A small contrastive audio-text model, trained from scratch.
Model: encoder arch quartznet, text encoder norm layernorm.
Training: soap at rate 0.0023, 7500 steps.
Rows from block 4 of the text encoder, named by matrix and row number. Rows with one number belong to one attention dimension. Each number is 128 + 32 x the weight over its row's rms, rounded and kept within 0 to 255. All counts start at 0. After the name is the row's rms in percent of the matrix's.
# q: attention query, key and value (stacked) (text_encoder.blocks.4.attn.qkv.weight, 720x256, the q third), inputs 172-255
# k: attention query, key and value (stacked) (text_encoder.blocks.4.attn.qkv.weight, 720x256, the k third), inputs 172-255
q.40 091 [112 160  92 146  96  97 108 157 134 114  99  65 163 133 122 110 150  86  86  67 103 141 148  79 159 121  75  98 177 115 177 148 105 199 138 115 114 154 161 164  91 123 168  94 112 124 126 148 118 148 117 147 164  92 143 168 162 127  96 112 107 123  72 123 131  98  88  42  85 159 150 179 162 102 186  80  86 166 102 136 127  86  96 138]
k.40 089 [111 176 150  65 125 105 134 117 126 111 112 111 148 129 140  90 154 172 185 139  91  92 158 127 148 131 145  78 115 128 103 166 141 100 129 127 170  97  65 112 114 114 100  76 167 133 125 143 188 140 168  99 105 119 131 110 197 126 127 177 132 135  94 161 153 143  90 143 148 121 115 138  60  40 124 121  88  63  92 136 147 149 180  99]
q.41 113 [129 119 138 126 115 146  99 138 138 113  83 164 105 177 132 182 122 171 143 125 147 135 116 139 113 108 103 115 111 119  91 113 122 114 109 105 156  38 153 124 189 116 116  42  92 131 119 101 133  72 140 111 160 166 143 108 164 163 182 135  83 128 126 148 150 172 146 145 126 158  76 177 157 118 127 126  43 135 157 124 146 120 166  54]
k.41 099 [ 76 105 151  96 129 178 129 107 146 101 140 136 123 145  77 154 103 117 135 112 129 153 201  79 167 141 191 101 137 163 132 155 107 133 110 158  94 132  97 108 113 164 104  93 140 106 172 130 159 124 101 155  73  98  84 150 122  79 184 182 129  79 159 160 180 108  97  85 145 108 226 133  68  81 130 165 183  76 100 135 181 117 110  98]
q.42 092 [134 135  88 140 170 107 138 141 106  87 166 164 141 159 154 106 121 122 150 192 117 139  86 189 143 120 161  91 114 165  87 191 172 121  93 202 130 162 151 154  92 127  94  95 125  94 150 137 146  92 133 129 161 167 126 124  84 147 139 110 104  90 131 138 147 150 120 134 122  90 153 135 183  99 122  78 131 178 110 136  99  87 140 114]
k.42 085 [154 112 139 103 129 126  54 122 127 133 164 156 107 161 111 139 142 134 138 140 167  90 137 127 119 175 126  97 109 151  89 158 179 123 106 134 106 129 115 151 162  96 116 180 132 124 164 104 178  98 158 118 143 100 116 124 116 181  92 130 155  84 140 165 161 123 107  68 129 117 153  26 144  82  82 171  94 169  94 138 109 149 119 122]
q.43 089 [ 55 149  76 146 117 160 133 106  85 135  90 109 133 106 133 152 108 110 121 182 140 105 123 157 126 173 142 146  95 158 129 102 129 154 145 131 201 102 145  71 102 124 142 126  82 124 143 122 129 153  88 132 180 145  86 149  91 189 113 125 148 171 116 129 107 145 110 134 164 141  87 111  94 105 166 116 131 193 185  90 165 161 162 128]
k.43 092 [144  85 118 110 137 126  93  78 119 115 107 163  79 188  56 131 133 152 129 154  44 197 162 102  95 131 127 164 158 174 109 113  90  98 129 155 108 121  51 121 160 135 178 175  88 108 113 184 139  72 169 147 105  68 118 165 111  94 130  94 125  65 131 123 137  62 122  97  46 118 144 139 157  86 145  99  87 127  94 154 112 197 120 101]
q.44 085 [180 136 141 109 102 132 127  65 122 106 125 195  88 147 165 199 120 127 119 105 136 101  90 145 141 136 136  67  52 115  88 109 146 127 139 129 135 119 148 148 101 158 130  97  88  71 121 166 143 110 122 110 136 191  97 178 118 119 131 162 143 152 159 136 111 145 127 192 146 115 119 128 128 132 156 120 110 178 147 152 160 149  74 154]
k.44 089 [119 115 141 186 123 143 147 132 131 110 105 167  98 131 116 169 163 126 190 103 152 164 169 185  44 110 106 151  65 118 144  59 125 116  97 166 145 156 110 110 146  87 121 156 118  93  97 146 145 155 118 154 101  89 100 132 158  54 133 134 153  99 114 130 119 148 142  95 128 141 140 174 139 158 150 124 117 120  92 161 115 147 143 190]
q.45 094 [135  86 101  99 128  72 136  89 102  96 117 178 165 176 136 170 132 169 144  77 154 139 199 119  81 110 151 135 128 130 112  88 206 119 161 134 142  69 132 149 118  90 134  90 143 141  81 158  65 130 155 147 142  98 166 175 179 144 108 145 141  60 105 116 123 111 139 109 111 140 105 148 104 116 139 104 134  64 110 119 208 139 120 155]
k.45 096 [139  87 143  96 127 189 156 170 159 111 141 144 150 148 122 128  59  80 125  82 144 130 106  88 139  89 207 145  91 134  52  81 104 141 156 113 134 100  88  83 145 136 182 122 192 135  74 158 133 159 119 172  93 106 115  40 100 152 123 112  89 185 120 143 135 131  73 111 127 101 125  75 111 151 165 151 212  75 184 137  87 116  55 171]
q.46 106 [147  60 152  56 182 128 140  60 150 147 105 140  94 159 135 121 154 159 123 142 189  90 159 200 139 132 146 102  95 173 118 120 147 111  79 153 174 112  99 100  96 127 135 152 187 143  74 110  63 171 136 156 136 130 147 144 104 115 118 129 135 115  88  73 163 121 115 142 177 143  39 182  63 159 173 126 145 137 146 121 110 142 114 138]
k.46 092 [192 117 172 204 162 180 155 159 157 113 152 125 114 119  92 170 150 166 111 117  97 157 100 146 155 112 103 153 111 105 127 121 120 232 121 134 105  98 144 153 162 111 135 152 111 108  95 162  77 103 166 142 123  90  94 118  88 137 151 189 176  87 144 143 151 134 120 154 112 163 164 162 115 113 118  91 111 110  87 125  48 125 110 168]
q.47 099 [184  71 105 129  86 148 129 118 117 160 127 104 105 141 131 118  76  84 146  77 150 142  98 155  76 200  51 104 119 126 151 152 120 120 151  76  77 129 165 117 115 141 203 138 144 225 141 111 148  92 118 156 173 131 151 132 160  85 110 138 125 158 125 138 132 158 103 134 115  88 182  89 124 164  60 137 113 131  53 111 129 144 103 116]
k.47 086 [120 219 110 122  94 133 129 109 183 142 142 152 134  95 148 142 125 109  60 131 135  81 152  43 139 117  93  96 117 114 167 138 136 134 145 163 126  85 194 140 165 140 105 141 100 114 199  55 162 137  95  82 124 134 124  97  95 140 102  72 126 194 188 187  80  85 114 141 122 158 155 137 120 130 124 159  90 103 146 113 106  78 153 116]
q.48 106 [125 125 129 115 152 109 168 174 168 172 143 105 122 140 156 106 107 100 176 156 120 118 131 163 117 138 149 121  92 157 103 180 126  91 111 152  78 171  59 116 127 165 119 103 142 158 106 159 157 121 177  91 115 115 143 132 128 152 129 112 135  87 104 177 110 101 107 130 142 108 115 119 111 114 188 123 155 163 108 132 128 112 175 144]
k.48 102 [ 53 129 155 151  99 101 147  96  77 166 150 140 115  73 118 136 132 109 140 153 126 185 107  73 158 122 176 157  67  82 126  87 130 153 132 116 199 192 157 166  95 112 138  68 138  95 190  85 136 169 142 116 163 138 192 120 150 129  91 129  82  92 115 123 145 112 119 190 184 131 103  96 128  82 147 147 115 139 120 173 164  57 127  83]
q.49 101 [124 137  79  63 166 144 105 137 152  47 158 124  55 122 118 153 144 120  86 135 148 144  99 166 127 124 138 145  81  96 106 103 171 157  51 117 141 146  91 159 117 114 124  94 113 161  79  59 155 127  92 144 106 164 150 219 111 154 146 112 121 168  67 117 132 151  68 102 162 162  88 118 111 153 149 107 127  75 108 162 163 157 153  85]
k.49 099 [115  56 199 145 116 163 122 137 216 138 160 104 130 114 117 146 174 104 118  96 151  75 148 119 111 121 130 137 178 113 113 175  99 151 211 132 146 175 137 107 132 171 144  89  89 144 108  96  28 146  54 157 134 113 153 117 117 103 155 125 126 112 184 132 100 154 113 207 129 134 156 138  77  86 158 146 110 123  88  75 144 117 143 108]
q.50 101 [130 107 160 129 131 112 118  59 159 113 173 148 181 112 136  26 145 103 138  83 136 161 140 100 140  98 133 133  96 119 138 110 175 138 119  77 157 120 176 130 161 177 127 122 145 161 122 159  60 104 172 141 139 140 130  87 120 129  71 120  61 142 206 145 113  90  83 149  92 114  56  95 143 128  94 130 141 101 110 154  71  51 113 174]
k.50 104 [ 83  95 132 132 129 105 161  82 136 169 161 129 107 129 132 123  87 138  91 145 101 219 141 192 145 125 103 139  78 151  62 144 129 154 119  91  88  93 106  62 140 139 129 167  96 143 147 116 177  58 137  59 139 169 148 176 191  92 156 103 150 145  72 183 103 157 128 128 135  82 148  93  77 126  87 117 121  83 129 138 134 141  91 149]
q.51 096 [118 103 112  97 107 145 141 144 127 130 175  90 116 157 169 136 168 115 165 100 164 137 229 133  85 134 149 100 123 154 106  32 166 134 101 179 123 102 116 138 173 153 176 120 154 126 136 106 123 110 151  85 173 144 139 164 151 110 140 106 149 139  71 133 148 208  70 157 112 131  97  87 106 109 179 214 108 133 116 122  78  90 150 186]
k.51 096 [128 139 208 132 112 105 127  93 102 120 105  84 172 127 156 150 103  98 151  84 143 109 140 124  70 135 123 142 128 138 138  98 147 179 116  89 161 123 128 173 125 123 156 111 131 106 135  72 111  72 150  68 100 126 154 142 168  94 125  82 163 172 146 154 122  98 108 142 183  51 155 161 131 100 110 116 104 144 189  97 105 116 145 150]
q.52 094 [122 123 137 133  88 117  84 108 166 120 142 156  81 143 151 116 141 119 102 153 175 102 167 149 165  49 163 137  55 139 163 186 104 108  95 106 123 124 124  91 113 158  95  83 128 137 227 149 106  92  98 199 124  85 175 153 143 147 121  94 122 156 110 143 108 159 135 112 176 147 111 134 178 135 114 173 146 134 135 154  99 130 103 167]
k.52 102 [124 134 135  78  32 152 186 130 162  90 121  67 148  90  98 123 102  90 120  40 141 156 143 104 118 134  96  45  84 127  68 135 117 160 178 147 131 108 196  97 131 145 128 147 122 132 139  87 142 134 140 144 104  93 113 148 167 235 134 116  93 156 151 106 144 144 119 123 136 146  97 126 125 190 128 137 161 180  67 173 155 111 132 159]
q.53 099 [127 161 110 127 105 128 133 141  64 135 102 122  98 124 156  86 166  92 200 130 121 125 103 145 142 162  83 176 146  94 115 164  75  94 149 161 172 173 160 161  98 140 217 144 118  99  94  87 143 144 115 145 111 150 108 164 133 134  80 113 108 137  95 141 143 116 149 178 144 129  94  69  75 188 114 121 197 136 143 171 102 137 119 161]
k.53 098 [174 120 117 155 143 130 146 117 152 121 153 155 107 189 137 146 142 142  96  92 162 137 149  81  64 109  88 172  90 109 139 104 155 156 148  48 134 169 106 150 165 134 161 133 137 130 104 119  98  88 137 102 126 125 201 129  81 117  83 150  64 130  95 142 113 151 179 130 115 142  89 115 159 171 132  73 121  56 122  96 163 113 129 157]
q.54 099 [ 88 173 126 149 156  93 197 141 164 103 153  90 163 158 104 136 161 181 125 113 170 180 111 127  97  95 162 126 153 115 134  93 135 167 101 103  86 157 138 154 155 132 170 134 163 126 139 136  92 167 113 148 125 174 151 126 112  73  84 134 137 137 130 114 135 130 118 132  50  98 120 123 188 103  80 146 183 140 170 152  75 132 174 124]
k.54 106 [196 131  82 151 160 115 169  67 125 138 161 115  96 157 132 117 141 118 124  84 178  91 129 136 128 123 101 157 181  92 112 147 159  78 118 136  90 141 112 154 123 141 123 124 132 142  52 107 107 127 214 100 168 149 137 137 160 159 140 101 130 112 109 115 113 161 106 122 141 127 135  88 121 105 159 164 169 136 140 132 133 141 128 118]
q.55 102 [145  87 126 144 156 103 103 109 111 131 180  86 164 169  95 135 173 156 147 153  97 158 162 159 141  69 195 170 126 120 102  92 115 123  88 123 163  81 162 126 167  77 156  78 128 127 111 139  97 170 136 131 178 101 174 123 190 165 179 100  88 131  81 118 182 141 127  84 101  72 148 105 136 114 104 142 109 193 148 148  86 107 115 165]
k.55 107 [ 85 106 161  94 119 131 146 164 155 107 116  88 170 100 108 158 185 186 130  90 139  92 105 104  96 150 193 185 155  82 135 149 135 164 142 216 126 123 186 165 110 147 133 101 154  91 108 150 125 139 188 109 176 106 131 154 184 109 145 113 140 101 121 149 196 171 174 144 108  95 176 168 104 102  68 129 169 121 148  81 143 151 170 149]
q.56 108 [166 120 152 122 132 221 140 100 141 152 111 149 124 141 128 117  96 102 109 135  92 105  94 109  87 110 113 109 166 135 114 153  97 150  72 133 167  66 115  98 135 107 161 173 143 172 112 111 120 161 148  80 150  97 157 116 121 134 126 137 129 123 224 165 199 178 149 159 111 135 153 160 126 129 189  96  90 137 154 127  78 169 129 127]
k.56 113 [ 99 100 111 189  83 158  82 151 103 134  98 114 140 120 100 153 136  97 175 193 122 147 146  76 188  98 204 160 136 171 202 129 123  94 121  96 123 108 179 108 142 154 107  91  99  88 117 114 159 132 125 125 118  83 111 137  95 172  38 162 145 140 117 161 119 125 140 104 136 154 105 102 164 167  93 180  93 120 146  84 121 140 127 110]
q.57 081 [136 178  89 110 126 155 135 133 124 167 143 162 112  74 227 166 127 143 181 145 161  77  70 114 111 146 124 157  99 102 122 159 152 146 131 136 152 157  77 139 129 129  95 111 116 140 160 115  82 125  86 152 155 136 150  99 175 196  57 155 157 124  92 155 195 159 129 121 104  86 162 142 166 149 115  96  90 141 127 116 101 138  69 154]
k.57 090 [151 106 167 164 100 165 119 144 156  75 215 161 164 129 156 117 153 153 202 116 158 171 173 107 129 101 145 107  72 139 132 108 134 161 162 149 156 121  93 135 107 103 138 111  93 126 124 174 130 193 113 129 117 126 112 135 177 141 130 114 195 145 178 132 100 130 133 151 187 151 164 127  75 119 139 105  97 149 101  92 160 101 124 131]
q.58 091 [145 148 111 142 170 158 199 165 184 148 104 135 217 125 160 143 144  92 134 155  54 132 127 155 152 149 148 124 119 171 134 141 177 143  93 142 131  96 132  71 106  99  65 187 130 135 132 172 131 194  90  61 132 119 162  77 141 119 124 193 135 111 130 111 161 164 119 142  96 142 111 223 140 151 143 198  90 124 197 172 179 167  99 153]
k.58 097 [111 144 192 147 105  80  74 150 108 111 104 138 147 197 156 123 115 131 137 145 140 118 139 152 118 176 183 103 112 150 117 168 128 117 147 170 119  84  63  92  93 143 100 180  82 102 186 113 167 139 131 127 162 104 106 114 164 163 219 126 155 162 162  97  95 112  65 110  53  95 203 171  85 141 145  97 179 164  97 125 159  98 111 157]
q.59 103 [ 95 169 150 142 104 110  48 102 116 134  85 106 133 144 123 174 144 110 139 117 155 193 116  99 146 149 164 194  97 145 140  85 136 133 125 134 106 106 146  47  91 122  99 111  90 139 213  99  82 198 111 152 136 110  96 140 176 121 104 212 153 146 151 142  60 157 141 144 133 130 131 152 125  93 105 135 179 107 133  73 131 169  92 139]
k.59 106 [150  96 122 126 135 116 180 146 101 147 187 171 129  77 122 157 115  57 132 129 103 129 146 179 121 108 166  53  88  85  55  92 124 131 119 136 115 119 101 158 130 107  76 170 146 139  83 135 121 115 106 112 141  62 165 123 117  81 166 209 142 187 100 121 124 134 134 122 124 117 219 104 149 144 155 132 147 170 122 120 106 154  92 133]
q.60 086 [118 138  90  99 152 142 138 138 152 118 115 192 114 124 153  99 125 158 149 195 155 135 118 106 189 139 115 150  88 142  83 193 137  89 113 169 120 115 164  81  86 171 140 142 173 166 147 118 127 122 103  83 148 192 126 127 138 155 131 146 135  94 168 143 196  90  96 146 132 110 132 106 154 120 153 111  83 107 157 141  71  98 136  83]
k.60 098 [126 136 148 165  76 146 134 170 124 108 134 169  99 152 107 116 111 110 101 128 131 130  95 134 135 163 162  94  72 123 115 212 149 141 120 168 135  97  79  90 105 118 138  91 199 138 199 113 165 103  69 165 158 157 134 147 219 157 131 167 119 122 163 138 160 128  98 181  98 176  95 146  99 136 150 110 149 149 121 137 111 127  98 103]
q.61 098 [ 84 138 130 118 111  89 124 174 147 117 135 140 103  95 168 126 144 104 120 134 122  60 125 150 159 137 140 136 143 108  67 151 145 114 133 130  94 162 147 157  44 122  82 175 196 144 147 146 124 155 177 141  97 158  68 117 126 113  48 126 131  92  95 127  97  83 158 127  94 161 145 175 203 110 126 191 153 131 134 150  45 148  87 131]
k.61 107 [127 136  80 144 134  97 145  99 160 167 140 192 101 178 171 117 123  88 158 157 164 146 133 122 132 141 132 167  84 142 130 152 118 135  83 214 131 159  89  86  91 127 151 142 168 145 206 142 175  98 122  79 111 142  72 121 116 177 188 143  99 137 146 125 131  66 105 119  74 225 172 118 146 139 122 119 112 175 135 148 151  89 147 123]
q.62 104 [183  96 150 141 190 125 130 140 102 141 208  70 115 148 117 121 160 136 157 112 108 105  91 113 133 150 103 177  49  96 136  79 121 102 132 110 100 139 169 142 120 159 130 113  97 143  97 112 147 157 172 140 114 106 111  98  96 130 160 161 129 110 113 129 196  89 132 153 162 182  95 124 101 104 135  74 144  89 145 152 121 103 162 115]
k.62 094 [ 55 158 118 176 130 117 113 134 154 125  91 111  84  89 125 142  88  81  61 154 198 156 122 160 169 140 164 136 178 128 130 162 102  83 138 137 132 112 149 204 115  72 110 146 171  70 155 106 165 126 102  96 188 133  97 183 111 145  85 147 125 190  72 137 152 123 111 209 104 180 145 141 116  97  80 134 113 141 176 148 137 116 186 103]
q.63 098 [ 84  95 135 128 135 139 180 120 118  76 154 170  87  74 108 175  97 162 115 140 111 135 164 202 174 125 134 175 101 123 139 125 101 120 102  99 148 119 103 143 181 147 167  87 161 130 141 124 122 140 143  96 168 139  79 100 102 115 145  98 158  95  92  80  57 125  95 151 124 147 122 154  97  68 196 118 128 126 105 175  52 103  83 181]
k.63 097 [130 116  76 115 107 155 142 189 133 179  96 135 115 173 185 134 151 135 154 100 138 113 125 130 107 144 113 135 148 137 143 150  91  99  70 149  95 139 110 150 138 149  96 134 131 127 172 135 130 141  92 153 166 105 143 171 114 145 102 128 137  95 117 140 107  86 137 168 103 155 148 114 145 174  94 118 107 161 142 141 160 130 161 107]
q.64 098 [112 118 119  90 171 197 169 181 152  97 103 153 107 147 139 137 159 130 137 118  67 163  91 173 143  88 146 206 128 141 200 120  86  84  84 142  93 146 101 130  67 149 117 138 124 173  83 121  94 181  79 139 144 141 158  95 168 142 171 166 134 175  78 158 144 150 136  58 151 168 183 129 125 119 130  73 114 155 149 147 168  79 105 156]
k.64 089 [128 118 116 122  78 159 150 169 178  75 165 108 103  84 134 175 151 126 113 170 107 142 142 122 190  75 151 202 124 138 211 150 135 156 136 168 189 157 115 165  58  66 109 134 152  82 166  92 108  83 113 184 152 106 144 131  94 121 141 137 178 141 117  98 119  92 150 158 123 135  84 111 151 155  81 119 168 153 118 117 129 151 177 120]
q.65 082 [150 116 150 123 135 114 179 163 156  87 147 114 116 110 115  95 185 159 123  99 131 164  69 117 112 174  86  85 191 102 135 127 151 129 128 107  54 143 160 133  81 106 110 160  75 129  48 141 178  96 152 129  82 161 165 152 122 145 121 158 139 103 164  89 188 157 112 117 137 181 155 108 111 121 115  96 162 121  55 122 137 199 120  99]
k.65 088 [138 162 122 157  93 115  87 114 149 121 146 131 108 167 143 171 129 155 158  98 164 114 149 164 113  93 165  62  91 192 116 150 167 116 159  94  95 135 145  70 158 138  87 121 185 144 142 143 129  95 151 138 135 161 127  93 133 115 130 139 148 132  51  93 156 130 103  85 133 123 158 141 134 129 184 137 112  82 174  46  84 145 123  97]
q.66 098 [126 101 131 115 126 105  84  86 109 103 171 147 119 133 107 132 126 152  86 123 111  97  83 164 202 115  72 110 152 143 148  89 117 130 127 153 134 152 143  96 130 112 160 145 191  98 131 102  82 153 168 167 108  64 211 140 152 155 125  88 121 105  91 160 186 130 161 129 134  67  64 141 132 133 102 170  87 195 153 104 100 116 123 133]
k.66 100 [127 170 107 139 134 173 104 138 135 137 140 146 123 141  67  97 129 163 164 146 140 140  80  66 163 125 147 134 145  78 127 106 121 117 128 153  31 109 163 116 154 120 112 117 108 190 160 172 161  80 195 139  99 158 113  84  96 119  44  93 122 146 113 123 171  82 160 111 133 108 198 108 134 126 137 133 172 116 115 130 156  89  91 164]
q.67 099 [153  56 186 157 125 117 133  91 171 119 178 126 109 118  98 198  74  81 163 101 139 123 102 231 115  99 102 127 128  52 131 167 119 147 166 117 176 124  77 203 134 135 114 103 165  80  47  74  57 162 104 160 136 124 107 125 143 125  90 130  64 194 118 148 107  91 144 122 129 181 149 110 109 114 115 148 134 167 128 138 160 142  81 101]
k.67 106 [141 138  87 116 190 136  96 166 128 170 151 115 116 172  97 112 136 150 111 114  71  92  95 132 120 118 120 163 140 152  83 136 161  80 159 120 115 113 100 162 118 130 152 134  55 205 169 121 137  87 153 125 145 114 172 133 167 149 101  99 108 110 108 110  84 148 166 122 122 110 115  82  81 151 199 152 132 122 178 100 169 159 118 128]
q.68 096 [144 108 130 176 120  72 157  56 128 153 134 137 131 173 147 170 100 118 127 112 168 134 193 122 148 132 169 192 108 171  43 129 176  75 154 158  82 155 115 162 120 160 119 132 119  82 216 157 123 123 155 105  98 162 121 103 142 146 132 165 147 107 114 130 110  86 107 152 144 159 167 118 167 119 148 133 115 156 127 107 148 138 154 143]
k.68 107 [118 153 145  75 145 109  93 125  79 111  95 110 166  77 153 161 127  79 134 162 141 178 193 142  89 111 134  94 114 140 132 125 108 185 108 122 135 132 136 149  68 152 101 146 176 139 107 146 156 129 107 116 114 125  91 134 167 152 106 128 120 133 133 157 179 110 123 106  92  98 129 212 161 130 201  78 145 140  95 168 112  97 114  85]
q.69 096 [140 129  99 116 129 122 153  38 105 107  96 110 173 110 134 126 142 110 144 116 137 195 113  88 172  91 108 102 112 150 134  69 107 158 144 143 117 146 123  97 175 101 101 150 141  95 155 118 186 169  67 102 167  87 115  69 130 105 176 125 145 143 138 132 120 106 168 126  38 148 104 172 107 110 142 124 144 121 119 155 120 118  98 153]
k.69 102 [ 83 105  61 114 155 109  69  86 145 160 143 128  94  67 142 132 146 121 141 180  89 149 155 131 192 110  43 130 241  95  89 138  98 154 118 159 126 160 102 146 189  58 129 165 112 168 177 163 121 151 128 108  85 144 118 144  70 115  70 123 150 122 188 143  61  75 171  62 114 148 135 129 117 160  80  76 129 127  97  89 112 114 136 118]
q.70 109 [132 113 134 162 130  84 141 115 191 163 181 126 120 169 194  75 168 134 119  56 141 119 102 146 101 113  97 120 105 116 118  92 199 146  75 131 119 195 178 172 140 129 127 109 111  86  98 133 112 122 157  94 123 130 150 124 141 167 107 147 130 181 103 128  90 148 117 132 109 117  87 143 170 107  65 155  68 140 184 152  95 138 108 148]
k.70 105 [128 201 129 149 144 100 170  94 176  91 118 165  56 151 154 111 120 128 124 185 147 204 110  97 117 138 107 158  76  53 122  89 188 112  92 115 133 125  86  89  89 120  81 135 115 160 130 139 171 112 154 123 114 196 139 102 168  70 174 121 164 171  91 103 125 134 142 212 131 145 171 129  83 117 102 173 175  98 134 134 102 124 132 157]
q.71 093 [159 149 158  76 202  78 111 179 116 139 186 147  66 154 115  82 168 122 135 109 123 112 142 145 154 241 119  91  66 125 132 101 127 121 131 144  99  82 162  94 111 129  67 123  68 119 109 164 121 104 118 114 138 171  95  95  84 114  91 176 107 136 122 145 130 140 149 135 138 110 170  62  90  85 139 148 109  95 101 137  97  99 150  85]
k.71 103 [148 156 144 150  77 116  80 136 110  98 163 209 155 146 169 161 154 179 129 143 114 101 117 137 125 159 122  97 136 154 125 141 164 150 118  98 132  73 129 108 151 148 143 138  90 133 194 151 130 148 154 119 168 126 158 125 168 175 173 126 159 221 179  89 126 135  94  74 114 138 149 107 189 110 127  60 123 108 176 128  55  93 146 117]
q.72 097 [156 101  86 128 106 146 157 139  46 111 188 108  97 150 126 150 140 169 173 137 142 149 151 135 117 174 118 150  96 110  77  42  82  39 114 177 103 153 121 133 154 138 163 195 183 120 132 119 153 110 198 110 166 100 144 157 102 151 147 149 163 112 128 158 117 105 134 183 122  68 137 181  85 104 139 123 129 119  55 117  86  74 185 125]
k.72 105 [159 126 111  88 131 138 113 105 123 123 106 111  89 125 149 120  88  96 169 129 179 164 143 142 145 117  88 130 152 103 176 136 124 137 115 122 175 102 139 140 151 122  94 144 223 108 153  95 136 179 112  92 156 128 108 133 141 191 108  58 136 159 142  85 128  90  79 156 119  95  71 118 165 100 169 125 127  55  94  98 137 138 106 186]
q.73 105 [191 109 149 179 164  94  99 151 113 147 124 106 189 170 101 127 131 102 179 153  88 114 161 121 115  68 149 138 179  83  71 174  94  91 151 101 123  75 134  83 154 149 122 119 132 105 130 158 167  72 137 119 147 153 101  70 173  99  85 105 162 128 180 111 170  73 168 177  95 147 106 156 143 140 124 176  76 177 136 182 173  78 127 193]
k.73 112 [166 145 117 129 114 122 118 125  90 139  95 169 150 114 112 134 120 106 138 106 103  75 184  95 170 130 120 119 130 113 109 121  92 146 115 142  49  33 119 114 165 121 127 115  99  99 121 127 174 129 169 118 106 161 116  99 153 119 140 118 141 114  64 180 145 140 126 157  85  90 148 139 151  97  91  99 154 145 201  51 137  79 122 186]
q.74 106 [142 175  98 154 127 122 153 146 163 175 119 174 107 154 142 133 130 122 149 193 109  82 133 164 157  98  83  80  79 173 135 103 142  92 119 195 136 129 119 132  95 156 120 134 164  87  70 167 130 165 108  91 157 181  62 110 141 146 122 154  81 152 130 127  83 142 115  86  85 177 126 138  96 138 139 117 126 135 131 138 121 138  99 150]
k.74 103 [138 149 119 126  93 142 168 123 111 168 132 180 178 140 104 123 154  86 157 172 137 125 125  92 103 133  70 104 110 101 105  96 162 102 133  88 180 130 167 148 164  40 212 160 125 162 150  90 124 114 154 125 131 186 109 132 136 138 133 160 106  85  92  84 133  62 171 113  86 109 149 123 105 138 157  88 159 160 175 133 121 156 145  88]
q.75 097 [ 75 158 131 104  93  86 193 103  79  97  94 147 152 151 107 137 148  89 151 126 169 124 130 139  40  99 164 162 147 174 102  78 157 133 134  81 131 134 110 161 127 112 130  95 190 109  99 157 101 188 143 181 152 130 169 129  94 100  91 154  90 179 102 107 132 140  56 113 105 149 133 157 151 104 137 123 186 176 111 161 131 165 120 162]
k.75 103 [130 121  99 127 134 158 124  55 148 127 158 120 136  66 200 114 172  95 145 115 182  94 160 141  94 150 100 122 155 138 159 139 122  92 192 132 167  99 175 166 121 106 149 137 121 109 122 148 153  97 132 137 139 104  98  60 145 125 157 129 136 110 127 111 152 154 131 123 144  78 107 126  84  84 167 187 172 121 129 132 128 152 133 102]
q.76 093 [132 185 105  89 102 135 167 169 173 120 128  87 121 128 135 100 141 130 192 123 174 100 159  99 108 106  93 129 179 100 120  95 136 179 127 166  94 124  79 159 194 111 134  77 124 164 160 123 182 184 155  82 121 163  96 116 126  87  59 162 129 154 142 147  96 210 140 164 109 116 109 106 187 164 159 172 133 146 130 103 119 147 172 155]
k.76 097 [137  81 173 214 121  53 145 150 195 132 143 131 132 104 121 185 114  85 159  86 116 114 124 107 125 148  99 110 150 107 133 124 144 136 144 131 138 111  74  93 167 146 108 130 101 147 173 152  85 125  77 115  77 123 103  73 111 158 151 152  86 109 107 154 116 180  73 137 203 103  97  53 135 108  79 154 118 176 121  39 148 111 128 125]
q.77 092 [135 141 155 121 110  80 124 136  86 146 146 115  79 143 124 106 137 152  81 158 108 116 199  72 150 111 146 124  98  96 118 173  96 130 123 136 193 107  99  89  87 144  72 162 104 141  63 178 144 101 158 113  87 118 130 140  93  96 133 120  91  91 101 119 110 142 161 104 111 111 100 128  35 116  64  80  77 140 116 135 131 119  99 151]
k.77 086 [125 171 114 133  98  91 170  79 145 134 166  94 122 164 195 105 126 138 194 177 101 153 155 163 203 133 107 160 110 144  81 141 151 102  89  90 165 146 156 103 121 156 130 128 178 159 119 115 137 157 104 141 101 150 107  76  99 175  98 177  96 162 126 153 120 170 143 145 116 145 123 102 132 120 140  89 144  58  93 171 121  98 141 134]
q.78 099 [ 93 113 151 174 126  91 146 139  87 107 103  88 147 123 104 113 124 130 118 128 171 160 153 122 123 144 158 101  91 139  39  69 133  85 162  99  62 141 130 118 143 111 107 111 136 140 147  73 129  62 143  91  92 151 151  81 140 105 144 138 132 160 138 148 172 140 123 148 152 131 112 177 152 123 157 107 109  86 128 147 164 139 160 136]
k.78 106 [140 141 122 147 146 123 119 108 119 172 106 100 160  99 145  67 139  95 190  73 123 103 143 100 122  98  98  68 119  72 167 156 170 107  88  74  79 123 204 169 178 152 116  89 141 154 117  49 132 185 160 149 164 176 116  49 177 175 100 115 141  57 138  93 143 135 122  96 103  97 104 127  96 121 117 111 122 160 156 122 110 112 123  85]
q.79 102 [130 119 144 108 136  89 132 182 154 169 116 152 141 168 156  99 108 171  88 149 131 133 112 202 108 116 124  98 169 128 124 122 105 133 135  73 126 113  79 121 147  83 132 106  34 169 189 139 150 108 133 155 159 138 144 134 128 131  94 148 163 101 186 136 119 173 117 104  58 113 181 135 159 195 148 185  90 145 126 116 135 157 112  95]
k.79 102 [ 99 121  83 101  89  98 130 141 146  97 142  85 146 145  96 112 187 133 150 106 146 129 132 127 165 159 162 109 143 192 181  74 203 139 117 135  94 109 120  95  76 185 133  91 110 144 144 151 170 121  96 133 110 206  97  96 106  85 131 112 158  70 153 117  92  91  68 114 143 148 160 178 116 156 115 146 101 123 132 125 108 116 117  85]
q.80 097 [157 107 157 156  64 122 114 147 140 163 123 119 188  74 104 203 104 129 123 137 138 128 156 123 189  75 154 156 140 117 101 203 147  89 166 144 119 146 121  78 132  94 134 118 154 108 153 138 143 180 144 127 187 151 134  63 148  98 135 122 134  88 156  78 132  86 145 106 134 153 147  99 128 139 162 115 155 155 112  98 110 163 137 146]
k.80 095 [155 108 138 125  98 110  95 166 118 186 148 195 140 134 113 205 140  90 160 144 150 117 101 159 152  91 133  86 132 105 126 101 114 178 125 159 162 178 183 125 144 187 162 177 162  92 131 150  84 143 134 129 112 166 143 157  53 132  51  87  56 102 165 117 111  86 152 117 108 166 146 139  99 154 114 106 168 156 120 201 129  89 153 143]